{
  "arch": "dit",
  "train_examples": 88335,
  "cond_dim": 256,
  "fused_qkv": true,
  "qk_norm": false,
  "num_experts": 4,
  "moe_every": 1,
  "expert_mlp_ratio": 0.5,
  "experts_per_token": 2,
  "beta1": 0.9,
  "eps": 1e-10,
  "grad_clip": 0.5,
  "batch_size": 128,
  "epochs": 29.3,
  "lr_schedule": "wsd"
}
Rows from block 4, named by matrix and row number. Rows with one number belong to one attention dimension. Each number is 128 + 32 x the weight over its row's rms, rounded and kept within 0 to 255. All counts start at 0. Numbers have three digits each. After the name is the row's rms in percent of the matrix's.
# q: attention query, key and value (stacked) (model.blocks.4.attn.qkv.weight, 768x256, the q third), inputs 0-85
# k: attention query, key and value (stacked) (model.blocks.4.attn.qkv.weight, 768x256, the k third), inputs 0-85
q.122 074:123121129124101150097144114144140159128116147142172141127152135126097017101157087079047131141109130102124116197105125148155185104086102146104122077102140157117122079150149144198153132111146100117118073097092116139111129181088105095112150187144100143130122128
k.122 087:149157137099122110088129179133121129145140085130121117167145082148113143141136105112071106172071143164073129072133172131140125097137113119118099097187165123109166075137121155133112088128105111118093100110095045114079111128104109129101144154113117110124135106
q.123 080:105162098159090107093154112138092142144154157162164178119172093132073187081116154152106188061155102124141077125122094162150133186130149111132132164185109164092160172071128145126102152156116132153153146240118146104155104143123097125125168106096121093132123083
k.123 082:164170150117133108076132119115106115172130122147136139070152152129125144145125127177105175104188132151140116122104120120152153144118108101219116147159118153117142103160081126090130171179127116166123111226100105120193135139134122131144107112084114123107114090
q.124 071:130069122071093033121186154136195151181175106124145148093138070079114070051178128125229112072114103108153110126081101144143124159183136182123097101133129140077136113123138138179148167111122115135171109138157136077148120116090133106179122144080123123107094150
k.124 083:150156123106152142083102153140155158111131119101165109130073095112131138121145133170080123079111115196150117078150138129171125143099114146134104113179158134100099137138153110138121127172103069113107129135092023106133115158152125105138125193090072130108138110
q.125 082:141109148143141134176134132098127097116169068110112140134079141078149187106145171113120127101146125187106085143121134077057081145135182109093130107108108086134117097106129149131143120113116130149167172074159136200110129090139176181155087116112170089172115115
k.125 079:111139116167163140124101130151123118110161131080109138082134148078146184110177196111135198039150109157132030142147136140142037170151179126110146145089101132072149097097119216148132141152088061130099170114147143137186123133139177147117104177092131115159116134
q.126 078:148088160186109112135125158078141148105180104098149186158165124134134159137132187082156140141158112150132073124106127073095134149146159129083151155068132080123141151085178133219183114129134138087154152026135137131114138110106153142158058095087169088194121106
k.126 078:135049131205108097162114116129168112120147096089106202149169149117168163082125121084172077097154130174139092179161161089155124170161138133079134110150078143125117116103164180156129138125128129127130155044154195171123120129121108145105124115106190113186091147
q.127 082:176135142173161139137126127096127137090126116114085114151093149163121125139120129175117180193178164090118117169180150083157107106094142060141148166163104095160131206132117110081064066100107112092101135129109116081094112115195128125132108055175127181119152152
k.127 091:117055169140130126114084091075126136116088134118087110106121176162183109093156106106122141135157191030115121193122138113121142103150137069122124156058144143196163164113123100107132134082150149108172063151127176139163148088100163144147116107179162157131107165
q.128 119:103118090205135112138096117048128155097202132116104138108072182138194128094119136134166117138137144129126116095121193149123087134115141111134109125128198121149127187188138141120126164121111099103180097163097131141126174137135087104135137084144137106171102100
k.128 111:179137123096134103112122126109186074145105106097112106172093163121147083162082108126131110187155118128113145117118136171178098200106197167126116144114130174168114161177084106104125133113137136141135114127127141151107213136127181069152091115173099127160157092
q.129 117:100133104103130103112128139173176116159060139122071142220138115109133087169140116098141122181170134152154182150125128137135151118118159165160121167188087120128172082087087119223133122114169100159154135141140128141098091106120096110132148148122141124102129094
k.129 113:096131135141131146143165113159135099109067110112094108161159110093113096143092152206130168167181115108118130106127152103121147082123146145146119126110070134170118087216153103113135179161103116100113133139098145130141157070104105081111116145149079174140166136
q.130 111:083117068153140138101083164108144134107115153127087158176123123165186104110134109101145132135118139128123125095132116157134124156116120172133094108200179095105111125093187139227167090089117093161139115074145112156077112105120109139121115095148160155097142130
k.130 110:100085094137146146106130079154167115099135103089107140197129145127109080109070136196158146235127103157137122102153135104118108099118163141143127136169109140144122052196171106124123131132123101115155109143087116083153152098109106048153167167138104185119087107
q.131 112:137129127066140131128123168148099120150127076070136109156135115151159123084153086136108096121186174123125159111146167141179147105140162155089114186170140141088131158088094116088090133119136137122149132103147089097138057141124170161083113159148154146158152128
k.131 113:133097153169063109138131125150166141085109146178047086155085096139137153138120143134177179131185153128189163108133137116121129139118088116145110160143112074140111137088082108128091144140139113100128114097126111084142057112177120131151146137086173178166115148
q.132 123:112116134085130146127135090106138110168094130129167063166123115134095089150136124118109139075160102108178161168132094111148143199131094154143072105190161123093070093093151121099143141135140135163147139143096120093167042159077119082194149125121121127103135099
k.132 118:120132064167104108114156127149125117146125177109157048139129053144109160158107099095150140122165139133128191063121095083187136193166108162123077149089152167080134115153107153127112147136127120143151081158090162152117067110127125096150118138114127129116130112
q.133 121:111126087137125120136077110060122092128149152133181115072086105173155163099110147093147154133076096158142071123120097152151057154163119158112136114176153136081050119124128125186167138127132112121152108098133117153120190067099166181137106095113079187059145090
k.133 116:133095090118126155123121116132141132186143138132121179108120131159124101078133111139148101145043153166172133122154124098085110150121113114150155107159166139069184082111216175092141127165129134151110111120108135132145140159167082131173189121067150158066095126
q.134 115:153110181106136142119154157149117148136146060137159123183137169156115166173107128137134051143130122138164165093132153118082210046114158161131158172102126160176153119144061135099121165132165093082135144160125087126140179129163168139113117113160127179175102148
k.134 114:140116088153144141127101103129142136085164106171075155118130149131153069143143104164123151149145177148176129153138145140109111035105101141147106211150045100171113147140112088122148151162133136111114126077129123078110137163128068158093086143141110150157159169
q.135 126:086124069105180095121154123090092124153105152106125135121137149103126108128166160120096127120065127054133145129160156097153067170127111113057115120122186160105157146102160156142117131086109157154108148095144138118134120072096156160068096098164150114137123157
k.135 123:119102168148137166131158126079110108064107142123116084143176109127150094106146178146143155156131159089115112125106139055160128162159126108129108126107143102088109087128204141065133158136160115103100067134105122107098108118097098086168127109079130147141137171
q.136 113:134120094185142104104144156065092154111181128139150130139073157064129092099144169145128061069188106187125117092097148104180101151131161116072130144137111146153135177039169169097120071156142121101102098052152131138105163090116136102141126104142130154199160100
k.136 104:111124145129167123132125136107122120091116125069079076150109128125167188085155201074112150112167125156108147135085167149111119157155114104091120090091078095138140191075138174138107102121113171114123128033126147115104141047121149140126145093099211105148159136
q.137 125:183090123208137119144126105105137138125171116157118160109115205090112141069120114127147123090133129196082113206095165095160116109160126073157169125099084101181160115126134147107121078136091093117101073126140133149103216137135100122149147118121126114146122122
k.137 117:175181099084183100088120127104134128092120061108117136105094156081146162113151134126108111079114110134022120123133138247114108145108149112071132079085098128179181137138105188141111091083103163143171146129142115156137187065110187163102126135122166069125161098
q.138 117:147153140104139112103123114164110125119088089083171168174180133146096099155076072155111128193157112057166157122139113075096240061116100103127115147128132150105161104061161127180123108115157105141111164114105094085117102157136085112079110127117155088136072091
k.138 121:131110150165141145100142136130100172082131115109103175162212093144138155094163127151152191183137118063093078135143135113160156091084144179120130145175096124137144080164156108164126096105142131103123119125144147109116117072108072145081130146112163163146153075
q.139 114:121160097161129150115086111135141116099148166076135167093063128162116104136078115172134168128125136114123076101094088174132085083146075143129100089120118119134078163207144099117158129139146142132106104098133122117117170053127115131127075104089125171079142161
k.139 113:137121120110099097090137109119137166169122106127110141116111156155101177126098100128162110143117111161173125128126116190120112072118136174125130135146122197098138064111143140116097138118119096152126098175115131150146160162139102111108201142129131137105116138
q.140 111:137128164115115130154120100083113059154138127205113120034079165127136131133175100120134171104132116133149140160147139109146080170120117055141166134129151084135098122143078143110110173097110114088159121112160134137120123103118172175172113120142132099071143201
k.140 115:137132096101134112115110075116094093149150109150088112124126149103130140119159154191115174109075169129167129124133137090124065180155102118108115160114159115120144136100176171061153171172080115157115108163083133140159143100160122140140151109148083100107119102
q.141 120:081149164178109110135133115067080123132144195145187111173040103075097155172104130160111111166173105111132109084173123132082139163113131191158107100119182145125089082112132135104137115136161105100121146064152132170127131131088119067119109099094130088091146072
k.141 119:089167203177125117112154130121120088102103159105159127120143130121148106142095126117101107136174091097101122096114100132162086131134158121109155114109140179110100094154167119146180096101128132086113136067140131155129190142100093089103081142144114151119132038
q.142 138:109101140088128122157096125127157164140072132089112096215093055114137094109137110106153130161173161134122180135131141159105111169136147124104115170164096087076088145123149125138110121157144181112167112130102136088101072120147074083181131151124160163128156133
k.142 132:141110172148097120123154134163157102135107137098091054169092146117123119161082105120096115147207148125116177097139117132155140110161150172138133119070129132136139178125066103139096111101107094111158113110133105086151113141141136107112130145141114255115126120
q.143 114:120107118098115085143098131125101152097060188077130152143204082130133115129120151105118173132130128118157132102157122118148111134128079151078106131162076117052097162087145171202156136170130159166143104099088169095107100081132098102118079110099156172136181159
k.143 118:101102191144069156161117122136111154126114128136092108095158090120094093117136171130119136162165139116174126160136149125097171085164142105172170108129120088102140162098139131118134138120124082118105127120116128157133080148128122137157239155105141184106109149
q.144 105:146108201149109124091161116189115126135132101102144128125118160147115195170159124155132055056167172106105134122150182168077152082125119110125108138086145147186113105177091110107123173133145148034115138087196130107126143114124172118123126124119157158166133174
k.144 105:120164150125132085111126113072122126056151142165097128110092125109149174167164136091109095143168116082168150129124156154114113097130112152087129183124078123192075196105084128128139124089131108122123142068144104116106131106127161189079129120178127050178143164
q.145 108:130104163108115150128120082187153126123095177102102149193201115170136096097185122106138165124133146142115158166148129113133126163082136119155135132151088053113142118086151158197145098193110164163130121150095159118088083090170048076154126129152147197136118134
k.145 099:136093113133091111160100161177139151154117117094110111155101124110081126114094130094120112081158104123078089151127097159127196122145139160142133047123104112136118200147102108176128123108107095135162140157148116139144126150125132137126138177124113176086122135
q.146 119:104167107150140116130140104071107099135202151179113090127061157091153118118150142169095125117150113122101139101134164127152080172093145113097114120109196136166116158160142165026091145128121117132125120112119137166145129069124158095157126123125136107112167150
k.146 121:131132154101159108132121130112149088148100147090127059130094185108155138145092141136130112075125116124135121111081133135169089206174153107113107084083176159109157126096132161091125118121096167127114107126113113113102173159147122103107086130140100136103152122
q.147 128:105233115110096147139096122148153086150119218153070093081155068117147092134166130103136187118099130101145141150149154183137078143087187118072131091135143163095122087112106114134207162142100133155111123095111159156162107136167168172057223231141154091116173155
k.147 126:101137176052140102135112151170096130207086161091156120152072119137117170128114135090108128080089121128176210136079085134098168148186158107120143121152180124102138150090109087146124111147120163117094111110089138159088122129146099106153148137159091075062128126
q.148 109:156097166169103157145097103086120115080135129140155134163098131166111104105079108158123090139163108125150089123122103062128163150091101122164132083101194141114099131079191185138110094158135155122115134129116119121146147176127068042135062089086149182122111041
k.148 114:137119074160130134156128164145115114164182151082180166113152150171110081123088079060115115134104107130030104124134111169157136186122134167139145075116163170099177169132105113140127108090123142150154135089145171162103172157127161138122094150087161089113098105
q.149 118:118153166115126168135131107133120157105134163081170138057131082120130184154105193145130140088128111109121072108139110174081144086103132172090132101092147174100115126174128148135101127111141176142128141183148139140177148190152143111137188119104112048183116084
k.149 118:105184196133088084124161171127168153160079118156228132116174052149091083155157105060063061127105119128128157150125096140144160115115116156125119114123158154109109166132097118165190113135179102101160160129170132163120083163130156163115154166145141063187141123
q.150 131:153100105115157113119166088145132083174134134122101160098184173126086121147129132122146130077097133086119170194080139111154140093169141128127132107102094132140181199192115127105123145118063146090071109179160119109132162093096133147146160099109100124206076147
k.150 120:164153102131127087052141128075148092166130129142120148087108151133130073139098112165145105181183103124114140120120186147145116118102112089102124128068069131135085124157074184110136145132169129113118118181105103133131189099076116122119117123124129133154179119
q.151 123:095112079085140168125131130125143100144158140149147089111116089151157151113179172136117121101052086144114077134104059138154078146149125153194121098175181103118109074162166127108123128109109114159131130132167119165097124077109192171160124111156082097048134153
k.151 113:101107116160122145144136112129153157153163156151167128138148139119092122113142140179151115084067093146184088079128095066124117161130069123153092098152183147078113051168225154086129157163130094127151148172108106124148067183139106077179107124148074119118102170
q.152 114:097151104148119142090116096149156169131150119074109153220144087174146124139061129129134124058156129130130095058112080100150130122115170145112095089153142055157139098130132088117174156136109145138142147101070132112156086078136096105181143157114117202129091171
k.152 108:128124127148083105124150124134124143184155150139121090173091134121111142136090089118163032125203116156151139160130110139129123115136121138112136106146107147121122081083135137177102124142115111172088134158123155127108112100103090090130097087142104085114137129
q.153 122:148109108130083147155086160156161098143138084151108122151152117180143145118150098073158085153142160131136199146088116181133176107139113098155137166154138107103130130151062069097139132113107090074144123121122110135115093141163168190078137185119143137109116121
k.153 117:176105064135139105111156144155144073131158130179068096134024150150116113158071079134188125197175120161156160100149158139109126130131157163127118173124148117148141093118015079155064149117123129129118135118138100102147164116120188123124117100138098168087135125
q.154 110:157120160129144149157090132136125122128112091134132127052202152186142164085167124022144159118051141109159110172123125130137128131151109092095143148140148055047126146138118121116138132100093129133154134160114126120173119115136176202129157139148136112162127091
k.154 103:155087120124086115137129101124137095114161115196151123108128073131114092105146146152151099152080169178161124140166150090150102150137114124132093146158185079106112147159065138128121149144111130115152145165155133129139069151131191158161131117101132143138109136
q.155 108:129135182082148089154114144147152099153097226139171141119113086079090131150123099102167171149161094111150127161122176182123107115153138162085131136132086165088075074149121129178116146150137124098145117181124170130136080184114092112111140137110103115107139114
k.155 114:144129115125133123092140127093132130167098071130162157111139122140131048155120106135064097166129167135139198138119112122131139131147157128108172135095160169109130154138095144126198104123133099103166096107118072158177166148155113159141199181111161177109133091
q.156 126:090160081124130145078146142193134152132167150084124182112213119157151128112136119144112171095111142066096031132134146147127121080145143130086096099166171149112133069092143119170135107084132121155120154102155160113148097131158133165091161136118124051130093170
k.156 115:106165255151082095097158163102125194130076135174181114141108050140102201112162127109128090103112083110113082135137090103121152098151141138111153125165162119110077084137150127142134087092121123120140142150111102107090060103121134154156163163136109077172104126