config = dict(
    arch='dit',
    model='image diffusion model',
    cond_dim=256,
    norm='layernorm',
    experts_per_token=2,
    patch_size=[4, 4],
    width=256,
    beta1=0.9,
    lr_schedule='wsd',
)
Rows from block 4 of a small image diffusion model, named by matrix and row number. Rows with one number within an expert belong to one neuron, the router's apart. Each number is 500 + 50 x the weight over its row's rms, rounded and kept within 0 to 999. All counts start at 0. Numbers have three digits each.
Before each expert's rows are labels from the 100 images, of 14976 (inputs lightly noised), where the router gives the expert most weight on average: "patch colour" is the nearest of a few named colours to the mean colour under the peak. Only what is clearly more common there than usual is listed. The data: telescope images of galaxies (Galaxy Zoo DECaLS).
# router: router (model.blocks.4.mlp.router.weight, 4x256), inputs 86-171
# up: expert up (model.blocks.4.mlp.up, 4x128x256), inputs 86-171
# down: expert down (model.blocks.4.mlp.down, 4x256x128, transposed), outputs 86-171

# expert 2
patch colour: grey; pink
router.2:583581542599525507444435455485513543570456473470572501518515426443505459512496617491510514516593488478420501549514432505598478530408537449526452490559438465446521519441368576570432512542522496491478447550476544448472450436548491545521512404533563558508470546
up.0:440550482567448400502513569451524524406558532504459579511417532533569474384453436474481498444523509481582461464482531521477435567547512488500443445495484488481457547610527553449529460569551477514439386506480487590564458501462510519553544457507506481554463491
down.0:474467481516461421504616641444512595547483443521455398456474518534516521488483558466519470501530529559572518522417525533505524483589472491503498582477584553482475559484505490542508480461401515407446534416484521495510598482547419559492411537525468494558491495
up.1:491541445514447480569574465402471561499508465399510568528581523514473486507494520526553458467512566515466547521522429571423526569502569459484530445465405477560488501464538464490513510474508427527430443523565485572431490493537437423540469541497375438495508453
down.1:457533547484484519436486518539492509516521572490601481502529522550523538412451567361459395425523452537567510496519454466433500529452406415478476454443400446577500524470483451452504485516441577505545502417565407462532513544446432588442516532417592424543466554
up.2:513486472472572557503534571487539452406461486438487611505479576494601556515435461532499507543480599451530537536528579517483464459492530487566577487549506488478475472472536475586524504397468564479505572483512501448498513551472581578444580440554519473558445522
down.2:484490527440502452443532491514522468550560452570469474477518587430532439413559553496454559537492473508414458467480472494525395504502457445534487479545641503544434489514500480469609530539489401498474567500548402460562548453622475560571480555587480471512562568
up.3:468456588450490509462520554491516464564517526484474550506559432473515543452452463608487568432466386467587502565450574436444521434484504483555521506513505587492419443522501462432485502480512523560530521533497494361470532512489520514486494500555498449507475534
down.3:570593482475534457585531574489461496442445573507440493466614501546491486495524473509510497585533462497515536517452506546540499422519569525473476557546404560483450499482480475553509449513503477492469563530476540511494441470482495563546480505561563437540555476
up.4:463492513354569509523512501433555560476554490508462506449572519543463500581537537542510511469442447591606493500392577559563500399458481490517526654502457542512483467487558482459441511500561584427519497538491480428483472482419531472476505614538474490552407484
down.4:556605484508552506543485467495517528525456474440458485496504480499479566416555468524480460521561565426437572472553547596505403537547561500482548597454502556469529528476522479515439504506418527507496473490461558531506523536549425506525524511510587498561495468
up.5:471467507438514406574502504476380469493411470476529518496493466507566615449504441489423520569354559461538410515497507411512598473517472496559469513481574489406384566490504493474599611524518426408521491539550439512521559500433588541487477483448451545418491506
down.5:526498485549446550618284512545577420534530432508512515444423578467453463550447508524442497516517570468511426492418481502501472506387455413482510519478446498422549520496529445494447388441508458502542455508468500422542521540469529487487471452503541492512560516
up.6:445516459544484510475502442464500483521522435480439524551473542485482543463422531592536528501493519459492459559520491560512436542595455516501502441551520555587439403532476437422474564500504445433526488492542477552483502553527475515547463487493560512481563514
down.6:501546452468411386535444543476414418406461487483426424512476451490553486571535500482479477535465478494514507520570507514519603495404578538517551400466580511491444433503503490528481507456531588472475479599453482444450585574434492469562430596479408422559444501
up.7:570616389515451483525546486524518514459473484541448566470538487444542456510333452552483510529479541465528446516500464563485555487450569449462501461541467460511476472485597600445523539569561453560526432531484581591503429464482508441496524533560512556488558487
down.7:451506598450553500549546517544521514475609485493477494499486462391595525525571521532512642435482502570412469493515456426486466490510505489551509623498535510455506511518533458477523482527507468457454547452531420436462507519523457506488512464537557530425509437
up.8:493513433469522504463567476526561493478526440516425488467441550520512449447588508456494440523493537527503500521456432484509487488481566531433460518486417384566462505475524435424525467576416513504539566538500537592431544510437649426484544513452511481585427531
down.8:473497593535455533537620562472479477511533544449471458532447500418575502496465482589476534444448510493562495501447484431494432544488452458504495524481366491583539492497527529452544520475500499461458454513491274488513511551604592540495494480522528542587562315
up.9:482464548459528595500608539408466535446464524554514517513439482492561492570503458521523523563417566501541504494507506579540452419504567452601513537475483492510495558535533559517553513557469547418474526466507501482469512505516550571542479568574538480513561522
down.9:518557524434604493483498489533493439492581456526499498547530491464527549497546561494495544489500484517519487510434503451511453550502527450528479446532461464518522504512527403458504552608522535559453492534502394556488491484575431426496510562615492468542483494
up.10:427481545475518489530520566443468522477524495576490556518446562474608465499594465485538535478471467443560522445507525475440532465428519454475481442478467525490545502496515457511499499503565438489520503435575547412498471436524444558449449541465555501412449581
down.10:506445553543440495461460482480515437557488462461485480424385520499551466466585485580502510543501587529383521491528435477531504509511391512416507464465500509442531472544510583554466504538454482497565479504463470428505417553518517483545512582441445502528571407

# expert 3
patch colour: brown
router.3:482446422495558482474507536525470433517487470522349501476408592522494525488562400548499464482476506536470495379444520471468487447523529479522433536512583437503452455541613495446561542537416500538534506474569521562595483558472477521464496536453363467487537424
up.0:536445465405521598454472522511566567529598476468494608424516554516525371544487381474491463392490527462485518485475591526521553411488456515538366488418512411534538400573549569571455409513506548552545532478436482503521506586573489499504402563559535447417517556
down.0:564530570406496443466416511492472518481506507430573637631513492457495420482506439493482530418498507500470525499501449528507424463473486409457487487526467550525452373542449539550489567434537522434511492569610437521508528530508552532492408585399427524542503496
up.1:494463460522487571475496487495559497484410472459537452576520378488507539500483400473560380396568476455548563531479526526448616522484521554468550470576482419522418635550544475403494601500485578435590458476376483506455538514529540519514536506409523481504519520
down.1:510544503548513441515418541497418524511435537616518433405615585489462580501484413585559597382556529499418588463544458551536389516460464489592594543440537575516558586487446517451483439439462545573390430544614501519452471483479507515503546444525485461448538475
up.2:528481477557565444457489475520459557486476436528562506529502575566432586463507500521527508563513483576525556475509479425440467412520465518504611497543548401527409436481439495514496485493558445516564488433531475514467554402455490499559466518443534463446528498
down.2:526436562541407595417460495472565540502433496390565491470551472412526532475490574474497558556539509596503502465552549455579549514534443579470639512450511583543612506440563429544543568496574429532435556582533532548401513444476455530507390503512481539517468491
up.3:498503489432433481504453492513523474517514506486680541486639481456484456516472534457535513509477456444719544579569552505483549453481505608553557461500473506499464528479488507503441510494548486491490494273501471460528637490557546456490474456518570549521518554
down.3:480599517489542514486568475489473434614491442454554499523732491456483534459552498520496530462510555370291504526499425491516494504504411437530512468447472538426504526441493440507424479536547469507486495640485541498466388484579468536578490404500496481501566564
up.4:419508504428598459476571521506462523622551525538430484476468468486558438465556532485449589560507552446492411457560511492500422479474507535476520516422491567510573482538568538525469441462462547545436493555543542471511420458534503522508471498535505508440577469
down.4:566472469566605489508445441485480501378488475511495558484519466468460552494473419556522593460523522496463511528558522606437415575550527517477491527473534563514610512498576473490481487434498503447438440483483391522507558496467488526504473585500531566484432508
up.5:487503454554471485485517491379526461422547509577630514463509540502531450490597511512483488470513435449515535536510423553467527546503544468558468467519488532549465565549547507468613485459544465472485487560609497500495513498463500539572481554450358487490476474
down.5:511462496401520570489519555504487634538494437586531555479516473459490568483443524532486460460459550503530503502430463468475528467461479479566589450516492538565520493488558523543512468537404536454407480469614494539480511502615508532415478538447563473511619494
up.6:391433474533466504445527358454421528527451453541517488593437524438459522499502588499595456453471510503457506499527494480382505423519497481533496504593434567519492441495546470474464449469546488525471557580438530479463476425532502527452503490520556555551515478
down.6:412538564481556485442508615510600449568485468498507537445464461574506578540509575501498564504523498532541556552476579512579546430545512539514549508429460470496532465488372476465533521553551582521548507473546522524507497491551489490472518502447511469509494520
up.7:477530490414449510529534585494483529605577478503535594496516442523535559450493514424453425531545480502465487554474491514484566555518404460502552483544614547386529547492536405543393519504465481560450575460429480491468488479506560526458461502562513477489514530
down.7:539511443551449468483527632416483458443411537463531422523455490562476439470540439458537453550366476442441469523499445482429529422486530558452443499498488556446472445489430565432421519540474542513393465444435546461556533494502438452574524481517464411499467549
up.8:476412466497486473490626498518520419499538525439443488569446540484514466591490377481522587466598588523484588540606508491508463522485430506385445455507337495551478589550477477476525436472455487548513496596545511499431557490489453487575435529434595488468563523
down.8:489547542473547409449579539409491498524504576617488471516438538483567525467468548456567551496365357468512477585397483516433449477523474499400536483527387512539470563466503575442487518462485510591505480425496557478500511541536448535488487573485451480502556405
up.9:540476530488456521548577468506530526497482610483517493478516425492506512425400448441453591475519505521499520479511515509510548511489490525496555482517623545442542606498500501518472443444575555530527447409556410488524583516568476533637526529469486552474521376
down.9:459488437462502431546552519477451416508428433475468529532550571519498523463510549571464437540524516514518467537481541471515466526534484416574533472521590550476414582497556475492530561409408472437523438537469527538521522465536490538552528485463488429512475596
up.10:527478528484427526486522455533539515404449602474496553611551492500463509476494535424478449610484486482522458546600454481485400594484560546490558512488474536468447534545535485537466461531509536543531424413484461530507576448483444434564518468547547596520477568
down.10:515486442452568474463570579530487492549525547477518484546613441480516499458466509432427487514508526492420518477531463446506556527484601368472554464486524527442509481458508483445549569509491456500482495636510577482506585507541604519511467567409521462527483444

# expert 0
patch colour: grey
router.0:514481590447502457550563509496492578514513465458532418430483488477520535573473342460516423492424476462619489506450506491452519427616376509429517515475495522546521516461528400511576475548534480550541455558437446490391456526519560485427486576562505517473485463
up.0:510569536429394545468618497539504534589505577542455425523572452588488539492561534478482501466410502610430559558530451473484536569489488523528490593463530518514426511553486480490424548543411528544433508451500512523593595467484492495511536561422471437648532508
down.0:452537498531389588571543538446512476464497406518501562509587431577454459552534497552490437474607562450558511428480407531528555487520547562551496626514518532473508468505498513506426533527535541461475494534496492470475428475496510597499485497417497457593558532
up.1:461483623509510505530593494444447459575489488534513502540535519533449569437529449434517484494438544390594495522639539451510563514584502461499526484487503445460450501603509454542605516557454479428555430500539491476538572527480501562517530505465510407504483458
down.1:474534532477562423417543505494478597434530517440504479535622452517483427405505524511555439468506457559532513514542534512523550489523559483495489519481558514530483481495516557532528534523552542483500522504545469484530483490531470429530491540460552473475515476
up.2:544499513517567524414517493533567546486537460494504514482546594558530545479445534542513459465393445482594524559498513437486439491518564448568476500510479450479415462398522551495584462525555499449439487537448480507515454488493418491309540498490476398444415595
down.2:576542462535436494508479524507454434554530461491547496514598435451443494537552484430502464491437543504434553475540406489522607486430430482540475478529500522478563432480471480501523476508566502521470441415520562531447441470511468554391522514540529522561508339
up.3:448523446489530493509529565469666445497517505478460503381576520567573489508507445524522479446481532497586418556499469503546497575462593520585475590619550443456517420619543468422477490521457497480486483462450557525518514502490507440480573457566527405546351472
down.3:544507462499491535512452458423410540484552428401526452600519566468506459513528479461521545497524436505481525503503523467531483523486491663517524546435559472434607402465409510435503539576539445514540543508559442471498469481537524570454477513478498548508487499
up.4:519602435614532534439485548556509549501458482455486511515366571511498514519497443495570400374470440550458535496485411498533494546440548418512444508553589503533509471482526573503574523427559453497526511620513403453438449578465422475542436502460483406461427536
down.4:513616512528511576423554541486547435585530430558352485376435481504493541495455505460509431441494490480585581520487363537495537525443395382527466542488608504481513428452489455478508492568481473531475478339498558567544546588525430498518402397506540496572489473
up.5:492509455540523481505522492549557432626578548388544449494453515612467433487406474497520460448479523485524475454492460423544483541535502521480430470523475387468451507570512456490576446480445536584511404554520530600543466532451509511490538535461526447464442548
down.5:563561540505474496479513540470451529459455423517498487465457537468504445474607516522568474533493485569538438520537416468500517538450470517544536457512501496499496528534460503474597523499587463569459408481537476444409442532532393462549523527404415480441568400
up.6:439547502506297471541495551486491481529573472499478543569589484399459478511436533460483525384579489470576516535519498611528522498473506460475546492465542584539425551570433472514441557513462470426557481497554533508574461564519398495618457494422412508572520546
down.6:487523535418469517468462410490459513446533534483515433504595558457466539495588507506538452494456503518406473440561456534506444400436472547498577487510536402545499484509576458498463566458565473549539505622484414521540492502494360527533418521419555440554421361
up.7:473429524483465521493493553535551482567524507573393540509569525469531511548439514524515525438505406529502541538544471623481469467460519429479496683505494544541539499489553386507534491607449541495492471554511514557405506517456484509544514441601469493496467471
down.7:536501532522532549481475481520522549472501449568364472547542608488558579590507485515484471510448543473550537508539568359469524577454463414527539605500492505560609491458610451492516442609527492556429568474525424372559539545540388429494483445562495584547476556
up.8:445445607597519487552557490451459505499484459501579443523425545501519496426472488572532491468526543368465528491546471504482548470589493462498435356512535475459569410547491481518584497484550509571504494500542522428450468439589478536447420522479530391431535484
down.8:533398469478570463486462508583484530452489639589544478490553579464547545526487454505484469574460414543542512564440489449440583566508564566530547576581548507463571527548536444445556473512424555647507556471558462421565522583430511479507559509497484429412556497
up.9:442449467506506560505475563473429586493504511542403490565448518504521544504528552574556564458517520475427519472532471511502552453483524435505456394528385567591521492535603441515533470525562536606330443469526500516430439466484524564553463409527487487527508439
down.9:546486511512540523537580540587499506531494551590440500605486581511580493541367447499442596556487514486484460536366543499492507538529432457488542383495500482490550511470532498482529483473401502603333465500568512496514534529514560575548550577504527534509483503
up.10:474555508520455484544505410491492444495488470476515503485438487421516461505472482472577454611604518544489512499508494497440491456544462506561464549484499426429509473480409485537460595467502457582546497536516441501533560561511526386435446509521499475467543516
down.10:509379438492524494530518555565538428544523544541485477475506455512463487483492506500518493537447483527525549476504462562566471474489452532450467531531473552342484490525495540521488462460436514428509605465486545608450465503525556631500456411550351577511518520